config = dict(
    model='image classifier',
    image_size=32,
    crop_scale_min=0.5,
    num_classes=[3, 2, 3, 4],
    norm='layernorm',
    mlp_ratio=4,
    fused_qkv=False,
    positions='rope',
    optimizer='soap',
    warmup_steps=100,
)
Rows from block 7 of a small image classifier, named by matrix and row number. Rows with one number belong to one neuron. Each number is 500 + 40 x the weight over its row's rms, rounded and kept within 0 to 999. All counts start at 0. Numbers have three digits each.
After each neuron's rows are labels from the 100 images, of 14976, where the neuron reaches its highest value: "top examples" is what is common among them. Only what is clearly more common there than usual is listed. The data: telescope images of galaxies (Galaxy Zoo DECaLS). In brackets: how many of the 100, against the usual share in percent.
# fc1: MLP up (model.blocks.7.mlp.fc1.weight, 640x160), inputs 80-159
# fc2: MLP down (model.blocks.7.mlp.fc2.weight, 160x640, transposed), outputs 80-159

fc1.362:578422527488567465577403534516504521472465454432566494498385407501525563543599465505507568538506483500465515485396470469505439476465514490501488521465484484539500497473448465454479488488502526501516458486481486547532461495513466532565521474
fc2.362:484530501549498478441503538484546489535421582514475466538547521518540494525507476424476491533459440556443523558521598590493526391483479555567601536509497512457490517544503516531547555486478589428525431494461505514503530533544499493427455456
top examples: roundness: cigar-shaped (41 vs 8.1)

fc1.190:486497497526526495503441485493555516519506463504527515580461439527561521439530553466411591518459459527545492458577537525468610482457513563469521434526468491509570473549495460560430467517457488564493441485507534562564484497522468468479463525
fc2.190:457540493516465462406541582480459477404474501445571484468600542446477527500471484501492531460547468518540491426505499473506478479472505470521550506476441479471531428493549467511577474461482511568481484484491491534517472431531467543375449519
top examples: shape: featured or disk (66 vs 30.4); edge-on disk: no (62 vs 24.7); spiral arms: yes (46 vs 18.8)

fc1.382:483542418489473516465530471530582503462508470450474486471420445553449478453496485476519484485534503468492429511491518540508495536447470510477470520485495452478521486475555516544473513504456447508515437463515482504493547460500490553449553496
fc2.382:458604455530494508492463473520446476503566510552544583506517580549516534548607504493515464500488513519526571491424527511514491459495464522446492479495397512466444497517509469437515480540568483486527494492559457526501502529458466510467480479
top examples: edge-on disk: no (55 vs 24.7); bulge size: moderate (25 vs 6.6)

fc1.170:530531477484519491526557497491488508464530477556496449525450485516461469515485476418493545428575551532473509500468527482512483481456574507491492530494458497480531557460560478578520410528521516488516538530441573574442538548491489529524562445
fc2.170:463489495471423493507447467525443502482457515496413582487458534533495490529508521477433530516422432493477481544537458493483473479464522463571469491521501525487474453504487448471453614551442541558539429482516413484515445488590501528480496516
top examples: roundness: round (59 vs 20.3)

fc1.613:461538504449460539494441481474444444534546489503451466542474489508530453481492487487513419521492485539515500455510581474454484428460527517498530447467559476527557450493523483567526536541534510523501452547511531546461479464464507500583588553
fc2.613:492513514520496536475540436450524521499472547442566594487513474501521443502491545534527488522482504481522569502495449505565476557486487537529471525568363495536513488546487489478429426453485521524504491452517431483422523510541520484475459494
top examples: roundness: cigar-shaped (57 vs 8.1); edge-on disk: yes (38 vs 5.2)

fc1.100:428482461457549586465524454453517522509536532496464500457520466534438437488499459471467458531509538475466519534549587559478507506497578503512489503460439542531539545489498508557536498482506476528477459558496501521517493516525427511521399438
fc2.100:520510481466470502535512473506568533508521450519516442481483531517502548522500527507535489532490449495507547492496407519499486500526471429419493537592498487516436484475482526457466456494469455441512578469504461476463505477509525556496533633
top examples: edge-on disk: yes (50 vs 5.2); roundness: cigar-shaped (41 vs 8.1)

fc1.217:539545457518531496479535512557555518493509482524530532525527552468430498473528479527448601512459522436491478490513590517484520476457543443450516560493490496531521486533430504540483483473513466512485469545516516554501485514520555498594464468
fc2.217:515452526512528516500575531515502508525416504429479466490495482562547503488437493553462523495514500532496564449469504546512488533484484488485504433472493427462471491479565399513547484508479556428485521553541502533496515450527533534508589479
top examples: edge-on disk: yes (66 vs 5.2); shape: featured or disk (66 vs 30.4); roundness: cigar-shaped (33 vs 8.1)

fc1.257:443508453495511423509475532545449533511531565458513606509438465486557405531489505514447537500532554531509467541528467498490533489495572490502502444444474478468503473429476518497515529549468461405463381472511476492458461471433464498529520447
fc2.257:468429479538484460558547482504496528494478408560502520495542504482514514529466438453451519581518563474529474507533569493564450478417457510513550534445515475496527484492516522493456482489436412533522500432488544502533451414553475562487456508
top examples: shape: featured or disk (70 vs 30.4); edge-on disk: no (67 vs 24.7); spiral arms: yes (54 vs 18.8)

fc1.455:496547483474498471484533537456487519473516472514433482452511560487458456430425494509484439501477522535484482511487463450467497484494456555481453474479565536494484539531495511490534510480531509486523494488473454499547595441477528515495467459
fc2.455:474513507403527442463455513451535460493496560525525529431454551480473437464464529483515518541551490462487457514407510538558501459496449491544549468488476523568467515457480526422543517501579505469510491504454465506511473531443505500461411500
top examples: roundness: in between (66 vs 33.9)

fc1.291:526480472487515537474490452504550474507520532511575460493473442527454472506577538470473648555511434543520500466454523470467504494510451513546585483486493520556485578481519566525603486457520508519495475546515548521496538558532526482567490492
fc2.291:516405513526516517504505516549476580521441574478552486500488439516504519444451539498479492471524525486534536523517543489513483461446570453472407500475510532425489456473470500582496546504487470433490553520512545485510505538477492511459433430
top examples: edge-on disk: yes (46 vs 5.2); roundness: cigar-shaped (42 vs 8.1)

fc1.160:555469529540504535442512453465518512480519504490547495532490514488468487493497502453501410514564522472483541474525462532423585512550460429443461397505543551420504537452511524528517465491549446481456552496560480524460468485463515474473545485
fc2.160:454461493479489440583470499496580424526449501614484545498525448527468500546495502442491503435499513498501442494448520519502411517504525589553432461482486510551434502506513539496562513474485509498479436485450541508515504534464511498513560552
top examples: roundness: cigar-shaped (45 vs 8.1); edge-on disk: yes (44 vs 5.2)

fc1.274:491487432529494486512540525485582421574516474560530468483581465468497547465456544494436513460430516416527569487442596521427484494477505482502467575452535447569495496461455446467470548444516505457477421528531508490468520515457533552522467529
fc2.274:568494485502489549551565475558462461535483469531437482575457517513487563473449503525520513529540425536508496587561425480537417487465486495467497488473510483491515524488531420550457436599544537505469533512482470527473473525587469523524530507
top examples: edge-on disk: yes (38 vs 5.2); roundness: cigar-shaped (38 vs 8.1)

fc1.379:483493516440454426562541500522439553565543526529507570522491513435481440584481463489517471445520454480501476542498445531497559460395470436513482465479429504556495505531481480516512499576501525556544498495536564510564502539514525500525524458
fc2.379:408516487556472499490498551431481554511481479425483472490473567509448521540444507468478466506537548445516513468460528490487458451538452560486498462578493502480570538521552498412415505510505459491494500490485483433393465544445465454490492546
top examples: roundness: round (80 vs 20.3)

fc1.384:491519460437511472573489439501482517549470567459536429483501493455443468486458504473504514426544502529421448471497526483515534543506497523527510517570491438464482486498530463539498514529528484543520517511477527499470534496519505454494519521
fc2.384:477469493542508448439462478505565524490495474531460473553476454571413405529487546452476484526505501493512538476478409526499483482530456519487469523534520547479559428541525525509514611449560508499550480556526627494547423476479567518498515429
top examples: roundness: in between (69 vs 33.9)

fc1.551:521519509437484538439491556505429473402565497509522444484477441489471506547572527451488514501616462497478518490522388471565505489524498500562524451443454487474517504508526501506504516558559517575506510547512471526550408537456515474575579494
fc2.551:598477550513524414520480474425546500514496553504520497500501491488520499484551451547455450521526461431478554564469506511473476514512589523462475558541491490532439540454483526492451555488441527433487470493458536506461490460516517507480380483
top examples: roundness: cigar-shaped (42 vs 8.1); edge-on disk: yes (37 vs 5.2)

fc1.225:498532440530479489481528472523506507482497466496448500545467487550481532570493504480493462517481506496430490496560551459467462469567509541451460490494616504552438473426503540495474467472485505541468461496482542372514473507508435446525564504
fc2.225:504513494471480556509504529547531509523474496532493512567436526533539421546582478490507554518576470545447463454524444458503521472568568486489490468453472484505552469495441472585467486493523395520486541573468537453427483451471483488432518469
top examples: shape: featured or disk (63 vs 30.4); edge-on disk: yes (58 vs 5.2); roundness: cigar-shaped (31 vs 8.1)

fc1.586:457502520506533502564555515516519453513507472514442421503511509489546554518505529424449413492473498571479509489501456519452567514560529502527469510538401494514521473532443505497503488549458533504497446493518472515441480531499520537476502469
fc2.586:547500515539558489534435481491531486491542522526560503534526524514348500469466461470499556505531529550503525509448546585577479501517502567522576429517576480531490523466552473580444484496490431468446534468535524491495491454477515463466557445
top examples: roundness: in between (62 vs 33.9)

fc1.240:473507522506523464523423552480446524487515499481515549454474483460571518561528480394500476546486513544453503562529492522464563466453464525473495552442434540438535547506473535411501499518439515460471478469525515437505421441486443542512519576
fc2.240:534453424439524528537532488517522536560500509461495565504437549514503529460495558544455436439442417455507568508512516574490536517473546523482513484525457505531453458507504483486477503495562456532541517529483458457516500541480522517501506478
top examples: edge-on disk: no (67 vs 24.7); spiral arms: yes (57 vs 18.8); bar: no (49 vs 12.9)

fc1.309:490496499464499547532534497518545483537498482494539460578425480543449482548474493465451519461490559533483504524519502503462497554588529544483453536486532494536446480516530502535566443487503473402404569491531486500551466545513443466510518419
fc2.309:523522556526554481496464562487529495435446498464452529496463483493419440510502520484546507495441570472463463541490465575475439571431488557540480464419525541523526486512504521597496493445458482536550483537502482512501496446469463446482525525
top examples: edge-on disk: yes (58 vs 5.2); roundness: cigar-shaped (41 vs 8.1)

fc1.256:537553436481598465521537558519493466545572543489570527508450527497491465551423440488559507510491559534422463534546465509485454469554515567465499554545471547505482495492512519427491440499530508474560502441405530538532510537506461507416478552
fc2.256:509533579515494466513474506472558511511444573482434520528516493496517494472560577489474543526536529479550544522560559546526508540554484479499434512488442439448485472555569438407464522525480485477518556529547463460513496473443522451497511525
top examples: roundness: in between (76 vs 33.9)

fc1.171:570524461551583463475535508538525516498523475531507459500501478519579463424538513458441528449546446532499457517516543465510602508458497529467480412498500556483510505506476516484528528491559478460538536519508479458545485496513523428478608510
fc2.171:465487561536528503456532484505512523426451580579511551506473544426493491455498550447514509484523522458502447555555456574518465481530556518456452503519547443462531472433531503521490540543424452495456573456516540533458562525570530594457491497
top examples: edge-on disk: yes (38 vs 5.2); roundness: cigar-shaped (31 vs 8.1)

fc1.483:448512538491487540497516513520464508491460453470538442518471513507520495439534488514571482489472555559482478551470560549462374532538501448514507472496505480508441439475470524523481543493446437516520488564574542458449411543472468451473459500
fc2.483:463470532416502517516400518511495484448514456472497454522455446478498529439509543500577521500479459543499494491487550500482532476438501474463520471509524527540480516583470540475465545457468439458505542499487513452543566438546479526486614469
top examples: shape: featured or disk (65 vs 30.4); spiral arms: yes (39 vs 18.8)

fc1.518:552456455464503445453554447489572509543524543466503485525493492472357560481456500502495520477481591503415453489516444536468501493512484468473524576498463529447535504526515502497569499512426494430542528527506526480536492519488517544504560593
fc2.518:515497507514543562551499539507502459531477498468482503524564505523537427548377483458488541521564444514522570505540440510500490516482512512488482399459528506503516486506528564513433516452521465504497515513512575505542497541490468430460444454
top examples: roundness: round (46 vs 20.3)

fc1.530:471555481486476539442498441515504499482525438506569410470481504483487480564480518568439487426497521533465536538533519512504475571475530491538546455491442547451557486436554519481430473554570540562485505492425573490555522473522546510468466457
fc2.530:473531549558476468517605465466455540458491552503445484490569533477480540409532478520492514566536519445479550513480552476470514564513529466433577449533469450519507551470513474432543456497503513542514534510517467513494545465497502470450485448
top examples: spiral arms: yes (47 vs 18.8); bar: no (33 vs 12.9)

fc1.595:467440484450532541448464475498440530532573522442503541503479467426476521482469470477484519541561461501564465499488490522439492557472521386409466533521469527475534463480534548482495512496531387527497448504466408529487570465488489490476521521
fc2.595:508539495549552539514502534475508446555485490556576440452484478528542530519480468540500443436424451508483535488534571510565519427448483519533531502465450506511423537514552524513497515545495568511602468462501487485521452552476478509525498498
top examples: edge-on disk: no (54 vs 24.7)

fc1.506:537567468488506537558493481507576468470474521495493510625526539448493525466509509482472499487502497416468436489499515493469500568550534545443546522459497517514417498530553513478549559482496518411489453541479513493539516512471564491534531562
fc2.506:537516473427501442456581492475480455492472462481528479509498451520483503559537485543494499537414514541455509535500459484461486498485547492489516427536507490460553505533537485508487450511534450566514514448542533411457531550527478502438472480
top examples: shape: featured or disk (68 vs 30.4); edge-on disk: yes (57 vs 5.2); roundness: cigar-shaped (29 vs 8.1)

fc1.630:440486562463527557517524531526530535473470467515526487470517540476510480430484473591455566554487470518567435504482471491530539440491582464495548484463488447501451480489524463511452496520586451464438535538584529486511499598493515501443528484
fc2.630:532487474503541487426461532512501569460484517445546506474511581508531522498504525495499463488575423490500525520504464510467497529444533575477449491567503457504524556578549467452518514478501560445521518530434454554506565446506460484550424530
top examples: roundness: in between (69 vs 33.9)

fc1.547:525438449457519448544437460495549501516496445532448450496475512491518424517587542494529489478502462538565502496501539453448530507487481457480598441480522497546500498464555436531484446498536480501449452497541554540501537512474501516547533513
fc2.547:481507467524478516437486520483480483493573492442526528520484494535475438523463401494471465445522511473454446464505529561566638506465452473543445466519565443542526535469441511550436521456452475507497530522565477540450482502451455490497499454
top examples: edge-on disk: yes (37 vs 5.2); roundness: cigar-shaped (37 vs 8.1)

fc1.473:524427576503491533544518569518504532447495477474569547496475415523512560459493473465428490547518473526415443472472493524429463493442541517468493446492521445530470406499528502493426540547478522455495457510526527569468507573502572510515526523
fc2.473:443536531501482507488464467569529538513539551550490495494566439537456469612476567495515516453509484547499470539570504438462520509536498500473436508530508463453516472574485431501517463465509517556614518489494549514530472425546491491519478471
top examples: edge-on disk: no (58 vs 24.7); spiral arms: yes (48 vs 18.8); bar: no (39 vs 12.9)

fc1.234:599498483542511405503519483492550486520537456477516465480457447479533519575492515518577493508576502436491521531477544497486526497522536456521424496538455473499488579479570560514469466534502414504524473520494538462475543519499509483622501462
fc2.234:572558437425526540507623523451522451481464471504562527510524555459485550512518498518544474471472511500535482560479506473497447523508485478436513460457458423536475434526467511487503423525527459518544528466429474547500554471557505443475453489
top examples: shape: featured or disk (67 vs 30.4); edge-on disk: no (59 vs 24.7); spiral arms: yes (56 vs 18.8)

fc1.285:537595491523510478556507586491518485452471496390490515489538509500499496490510542551469521466519516487501481524510427532517487487537575522506550586519523551479534467468459575437535544430466542485541560512481567496609500554514481562448446441
fc2.285:492520468424465448503388501513462454528505536481549502497557552444470461430488554492490499491495414561476479479561517483453492472451529481535493429549466497414561510533464478481520531447455480468530513473555479465598490487499524465563516459
top examples: roundness: in between (62 vs 33.9)