config.yaml
layer_scale_init: 0.1
loss: "cross_entropy"
beta1: 0.9
Rows from block 8 of a small image classifier, named by matrix and row number. Rows with one number belong to one neuron. Each number is 200 + 40 x the weight over its row's rms, rounded and kept within 0 to 999. All counts start at 0.
Before each neuron's rows are labels from the 100 images, of 14976, where the neuron reaches its highest value: "top examples" is what is common among them; "colour at peak" is the nearest of a few named colours to the mean colour under the peak. Only what is clearly more common there than usual is listed. The data: telescope images of galaxies (Galaxy Zoo DECaLS). In brackets: how many of the 100, against the usual share in percent.
# fc1: MLP up (model.blocks.8.mlp.fc1.weight, 640x160), inputs 0-159
# fc2: MLP down (model.blocks.8.mlp.fc2.weight, 160x640, transposed), outputs 0-159

top examples: roundness: cigar-shaped (26 vs 8.1)
colour at peak: brown (37 vs 12.5)
fc1.616,130,222,192,180,172,249,280,218,190,168,233,167,297,246,211,198,226,177,159,188,215,219,202,144,186,227,181,243,204,192,251,214,175,150,145,287,195,201,128,248,231,152,215,201,184,199,226,175,162,169,193,154,214,271,263,214,220,145,220,137,178,196,156,188,176,141,207,176,214,166,160,214,187,159,204,180,200,181,269,185,194,201,178,124,231,166,216,212,190,205,241,228,218,217,161,151,266,162,166,215,182,227,225,273,129,197,206,103,261,213,198,146,161,191,190,193,210,181,184,106,155,191,175,271,250,222,155,152,196,243,171,158,112,267,242,171,222,178,227,141,254,129,173,218,195,175,137,170,214,295,200,202,176,239,268,219,251,191,257,117
fc2.616,82,162,191,171,138,268,131,236,198,186,167,206,136,207,206,186,190,286,204,182,267,217,247,240,187,266,248,201,243,212,122,251,171,145,236,231,198,218,266,180,239,206,255,237,309,263,242,207,266,217,207,218,225,158,194,144,272,146,175,214,175,210,234,206,234,203,154,205,167,210,173,203,210,186,235,234,202,206,192,208,169,227,205,194,165,209,171,177,242,183,229,162,177,195,246,186,191,239,193,199,149,171,167,278,172,164,213,189,216,172,230,173,157,198,259,160,156,107,261,246,248,157,211,160,198,242,246,152,213,222,192,226,249,177,200,186,258,246,194,172,224,163,228,196,186,140,213,192,168,280,301,150,196,121,178,162,110,171,215,239

top examples: shape: featured or disk (62 vs 30.4); edge-on disk: yes (44 vs 5.2); roundness: cigar-shaped (38 vs 8.1)
colour at peak: brown (67 vs 12.5)
fc1.445,138,230,179,232,118,253,247,153,205,228,131,157,230,243,302,232,218,227,250,213,190,189,168,310,169,170,190,231,240,242,225,187,247,156,178,235,222,194,252,205,180,170,175,244,257,194,242,197,232,164,193,162,172,231,190,215,133,158,221,198,129,181,161,158,190,248,260,240,185,139,185,153,148,251,190,155,161,191,209,251,178,210,198,213,230,232,179,170,175,174,216,194,201,218,189,168,203,232,150,178,154,227,193,216,238,233,207,176,145,269,190,200,195,267,292,189,141,239,176,232,156,157,197,143,169,183,220,170,135,134,189,188,142,159,227,152,159,174,276,190,271,178,238,127,189,139,83,243,188,224,195,201,225,219,189,220,296,222,194,160
fc2.445,272,253,158,253,255,149,201,218,188,225,261,142,133,189,137,197,139,271,245,158,209,221,164,160,243,214,221,192,147,193,167,254,250,199,256,135,205,143,166,250,210,196,258,202,235,173,186,168,195,215,246,238,159,188,243,179,202,163,188,162,232,204,268,192,166,229,166,155,175,189,243,140,149,196,206,193,223,201,258,169,228,172,155,198,214,209,199,245,243,250,179,176,261,168,180,226,239,206,158,233,192,243,124,235,161,183,234,243,174,153,265,225,226,149,187,231,153,284,174,208,128,187,232,174,220,193,215,198,191,178,205,85,181,171,231,204,285,107,221,219,244,229,238,173,180,239,208,153,275,180,158,161,157,215,183,127,153,170,226,294

top examples: spiral arms: yes (39 vs 18.8)
colour at peak: brown (55 vs 12.5); grey (34 vs 6.1)
fc1.412,185,243,203,162,208,110,296,181,235,207,212,234,144,174,204,177,254,202,201,261,178,216,210,155,167,220,173,132,195,233,177,187,216,245,236,222,164,225,111,209,162,189,152,191,263,174,296,217,197,198,189,280,217,127,188,222,235,203,285,261,229,187,214,209,140,179,225,132,201,257,193,160,257,232,174,205,134,237,132,224,171,156,162,130,136,219,212,221,180,234,122,217,182,156,203,203,156,221,174,164,174,252,214,145,201,251,242,201,210,226,177,170,251,251,206,155,160,263,255,302,200,219,223,229,190,255,200,262,238,209,231,210,187,140,293,228,157,221,195,201,200,203,235,125,180,253,165,288,195,194,189,184,219,199,170,207,171,214,171,256
fc2.412,181,213,198,205,133,220,182,225,164,223,248,299,192,127,204,145,203,238,183,80,271,160,164,211,163,262,220,191,226,206,214,220,167,265,147,248,210,131,211,185,271,224,187,190,155,185,224,260,200,183,200,169,234,200,203,202,284,160,172,175,157,218,226,232,297,216,157,245,170,233,228,110,197,180,250,224,239,181,178,208,179,221,184,236,226,140,221,223,166,248,187,147,202,272,149,170,284,224,207,201,229,204,261,289,195,205,205,127,282,160,235,230,222,189,227,200,170,232,241,182,217,200,238,246,157,186,161,209,206,187,172,194,245,147,203,234,220,268,291,198,162,156,168,219,263,248,208,149,169,178,224,176,188,185,216,150,214,177,247,113

top examples: roundness: cigar-shaped (32 vs 8.1)
colour at peak: brown (61 vs 12.5); grey (30 vs 6.1)
fc1.271,199,183,263,216,153,185,113,171,231,232,240,160,214,207,191,186,206,169,151,272,219,190,188,144,148,247,179,248,209,226,160,178,189,235,175,234,221,244,143,183,226,209,136,237,172,176,195,267,288,171,196,195,203,236,269,198,162,191,226,200,211,208,216,244,219,201,233,191,165,281,288,270,200,236,156,231,198,229,234,279,224,242,183,211,190,213,214,161,240,149,230,201,251,241,237,151,271,254,218,276,166,231,195,254,234,210,217,247,186,231,213,160,204,196,158,219,187,153,138,153,157,196,126,181,105,221,210,188,233,205,213,220,243,192,256,234,217,182,129,178,130,181,169,172,150,177,192,255,183,241,192,112,120,221,97,148,209,206,123,148
fc2.271,194,156,164,221,199,235,259,204,192,215,222,206,166,234,258,165,179,185,196,141,217,135,227,193,280,256,179,93,138,295,159,215,188,251,155,194,156,230,148,198,186,249,265,162,208,178,163,119,178,251,238,291,211,123,162,169,167,225,161,213,159,215,207,195,191,179,150,166,172,214,151,201,201,150,193,221,193,172,188,160,226,237,223,188,201,261,217,223,261,222,212,210,177,121,243,135,250,228,107,171,198,190,156,190,217,196,231,192,188,112,185,215,265,215,172,231,144,148,229,303,260,245,272,227,231,177,201,174,126,256,280,191,188,246,211,219,169,232,168,234,227,222,204,166,213,226,182,242,202,189,207,278,139,216,205,208,165,235,229,195

top examples: roundness: cigar-shaped (40 vs 8.1); edge-on disk: yes (37 vs 5.2)
colour at peak: brown (64 vs 12.5); grey (33 vs 6.1)
fc1.531,109,173,191,149,221,203,202,205,228,142,190,258,236,192,108,231,175,211,168,237,213,205,146,237,175,246,231,283,204,188,192,236,182,250,288,121,189,226,166,276,242,133,235,203,167,196,221,164,210,162,199,179,163,119,138,196,181,254,140,206,189,187,164,161,185,204,237,255,209,172,181,248,204,133,210,189,238,176,204,184,188,197,166,150,185,199,193,165,122,192,201,195,224,206,233,177,194,239,151,194,166,193,155,220,151,133,226,274,194,183,307,225,215,207,267,234,152,255,167,150,100,205,204,100,184,172,225,226,167,225,202,210,276,245,184,177,173,268,158,221,263,158,247,178,245,130,208,215,197,247,228,176,176,245,200,202,217,143,139,224
fc2.531,220,154,232,215,214,223,193,196,201,225,177,97,136,201,256,183,159,196,178,148,203,211,248,222,210,193,217,222,230,209,196,169,160,247,172,236,210,138,134,200,172,271,211,137,239,108,196,213,190,255,140,205,206,236,185,213,240,253,156,237,201,137,249,226,163,190,219,179,220,190,231,245,189,275,254,169,254,175,216,138,288,277,218,164,176,214,231,168,250,189,213,231,192,157,139,153,229,272,299,207,237,181,177,288,207,205,127,84,141,224,217,153,180,238,164,243,196,182,218,228,246,163,121,134,240,208,181,249,185,165,151,288,189,207,202,144,217,178,209,228,185,204,222,208,214,211,142,210,197,205,233,204,277,183,250,234,213,227,217,159

top examples: spiral arms: yes (40 vs 18.8); spiral winding: tight (28 vs 6.8)
colour at peak: grey (80 vs 6.1)
fc1.325,187,275,203,152,246,132,226,169,259,209,185,210,85,215,237,209,241,198,199,246,168,202,204,181,186,170,246,192,109,191,250,115,205,194,190,204,158,205,223,170,221,251,189,237,115,141,173,244,178,203,207,101,190,132,168,165,169,167,207,285,185,197,240,230,280,162,225,202,139,241,209,200,174,159,295,252,252,264,162,215,235,241,208,207,268,148,228,143,174,170,257,197,214,195,268,154,175,223,232,164,183,234,206,262,254,149,217,226,162,227,213,207,225,142,170,212,189,136,185,185,166,239,249,192,132,209,197,207,196,240,242,187,226,267,238,268,259,214,161,199,233,176,215,160,190,277,194,204,251,165,225,188,224,228,242,160,229,150,205,240
fc2.325,124,195,220,159,227,221,191,249,158,185,214,151,150,204,261,221,169,155,162,198,199,225,204,245,267,181,271,155,236,189,138,155,178,254,145,148,174,148,189,268,178,278,207,201,226,253,189,162,280,171,225,171,197,173,107,318,223,188,218,226,180,186,172,237,236,157,190,145,246,209,249,207,226,308,191,176,195,179,196,225,178,173,181,199,177,237,188,192,140,218,224,247,173,160,161,275,174,228,214,196,213,185,227,147,136,267,189,152,241,189,115,177,232,220,230,170,201,290,248,250,252,245,236,205,211,268,223,221,114,140,172,230,184,197,190,173,223,163,195,251,184,206,186,277,176,192,175,209,232,183,188,170,165,181,194,219,242,284,161,155

top examples: shape: featured or disk (60 vs 30.4); edge-on disk: yes (50 vs 5.2); roundness: cigar-shaped (37 vs 8.1)
colour at peak: grey (57 vs 6.1)
fc1.579,169,178,186,224,188,112,212,230,241,212,217,162,239,196,173,222,210,175,150,278,224,192,168,253,227,198,226,283,255,201,260,150,236,162,219,168,215,257,192,260,187,202,212,127,240,185,148,171,227,136,160,189,205,226,237,190,219,121,212,146,211,214,172,230,205,184,143,251,168,171,218,199,198,198,139,243,182,162,255,239,105,249,214,300,206,197,222,179,161,206,232,271,210,199,252,182,245,247,165,195,94,201,195,156,156,208,193,130,175,230,227,268,165,219,193,187,176,193,298,156,231,187,216,169,213,260,83,191,184,225,209,222,217,172,174,152,200,181,214,249,180,185,203,171,130,225,221,172,162,265,261,273,238,146,187,182,234,251,134,183
fc2.579,278,285,144,248,172,220,223,160,225,149,145,211,148,218,215,200,244,270,209,177,216,160,186,189,217,197,206,160,155,198,185,223,244,213,214,121,243,141,199,182,241,158,127,140,225,189,229,198,197,239,129,202,236,165,216,225,217,178,198,236,220,184,157,189,178,155,189,191,93,170,199,201,203,137,134,236,297,191,157,165,170,170,191,193,146,199,212,164,183,243,239,135,172,243,235,172,121,216,237,213,239,235,255,133,198,189,201,174,273,129,195,197,176,234,198,173,240,241,225,231,251,219,252,195,170,233,233,184,233,239,321,257,198,181,186,141,257,239,150,170,258,199,121,216,218,164,177,267,203,147,149,205,253,186,185,193,204,148,265,183

top examples: roundness: cigar-shaped (34 vs 8.1)
colour at peak: grey (77 vs 6.1)
fc1.198,156,155,205,190,239,210,234,176,187,159,257,151,198,210,220,187,254,211,183,240,203,245,244,115,175,179,281,223,196,175,211,246,201,123,226,238,235,164,190,201,246,225,167,174,162,224,196,217,197,191,158,148,165,251,201,181,263,164,255,266,191,236,108,197,222,310,248,267,216,157,132,159,210,177,149,188,153,239,238,175,228,223,129,209,215,227,145,223,185,154,200,262,253,212,200,185,219,133,182,188,130,166,196,227,216,205,264,206,144,187,198,167,222,200,225,151,142,225,256,270,173,174,223,51,205,186,267,133,271,179,219,181,136,219,270,211,185,256,182,241,149,200,233,260,211,205,150,203,234,210,195,188,215,232,160,204,229,229,195,178
fc2.198,214,234,141,218,205,174,208,221,242,175,225,208,142,193,229,153,160,213,242,191,174,225,197,177,265,227,246,216,155,190,192,144,239,203,222,123,224,133,232,219,210,118,193,152,235,171,238,253,266,222,169,271,210,146,206,166,175,186,263,200,231,130,230,193,179,196,184,200,129,191,276,246,145,249,326,202,223,196,234,154,262,218,226,144,182,213,198,215,163,180,171,193,213,168,202,252,180,210,196,206,170,285,82,191,206,160,218,221,189,186,248,257,141,196,129,247,158,221,185,167,167,225,177,213,204,143,120,216,154,209,185,187,145,175,222,162,223,154,251,204,169,246,226,177,203,234,198,211,229,178,127,298,136,215,190,160,198,124,158,274

top examples: spiral arms: yes (39 vs 18.8)
colour at peak: brown (58 vs 12.5); grey (29 vs 6.1)
fc1.78,111,203,209,182,209,252,211,240,149,257,207,244,141,182,148,135,138,256,220,261,163,183,228,217,164,221,257,163,208,269,170,166,213,163,192,176,139,205,143,165,188,155,228,151,145,183,235,202,226,195,156,199,191,177,218,167,223,210,196,202,219,207,183,208,179,250,231,225,171,226,181,171,189,198,149,227,220,185,128,129,167,250,109,255,193,177,203,253,251,181,99,260,209,202,183,233,187,137,270,205,179,202,182,135,168,249,235,251,199,174,245,131,160,228,254,149,244,168,216,211,176,245,163,180,182,224,214,167,281,236,129,207,205,152,202,251,178,177,98,232,179,142,151,193,166,177,228,179,206,227,175,277,209,264,112,156,199,264,169,230
fc2.78,215,173,182,168,178,209,225,166,180,179,142,229,219,177,377,201,219,153,174,169,220,243,170,195,182,236,188,251,199,203,185,196,137,235,218,175,124,176,112,242,138,214,203,251,174,212,206,200,225,231,190,218,168,197,168,244,195,159,211,226,91,156,209,162,265,123,190,246,238,225,156,214,158,167,159,172,125,212,218,180,183,162,142,167,186,199,209,174,146,206,227,265,152,138,192,144,199,252,202,154,220,236,226,213,250,256,214,93,166,207,205,184,275,202,154,219,224,261,172,267,211,170,246,219,213,228,174,228,193,227,243,270,189,184,205,234,240,237,231,211,205,225,184,141,241,235,138,247,195,182,223,153,244,272,187,149,204,125,163,203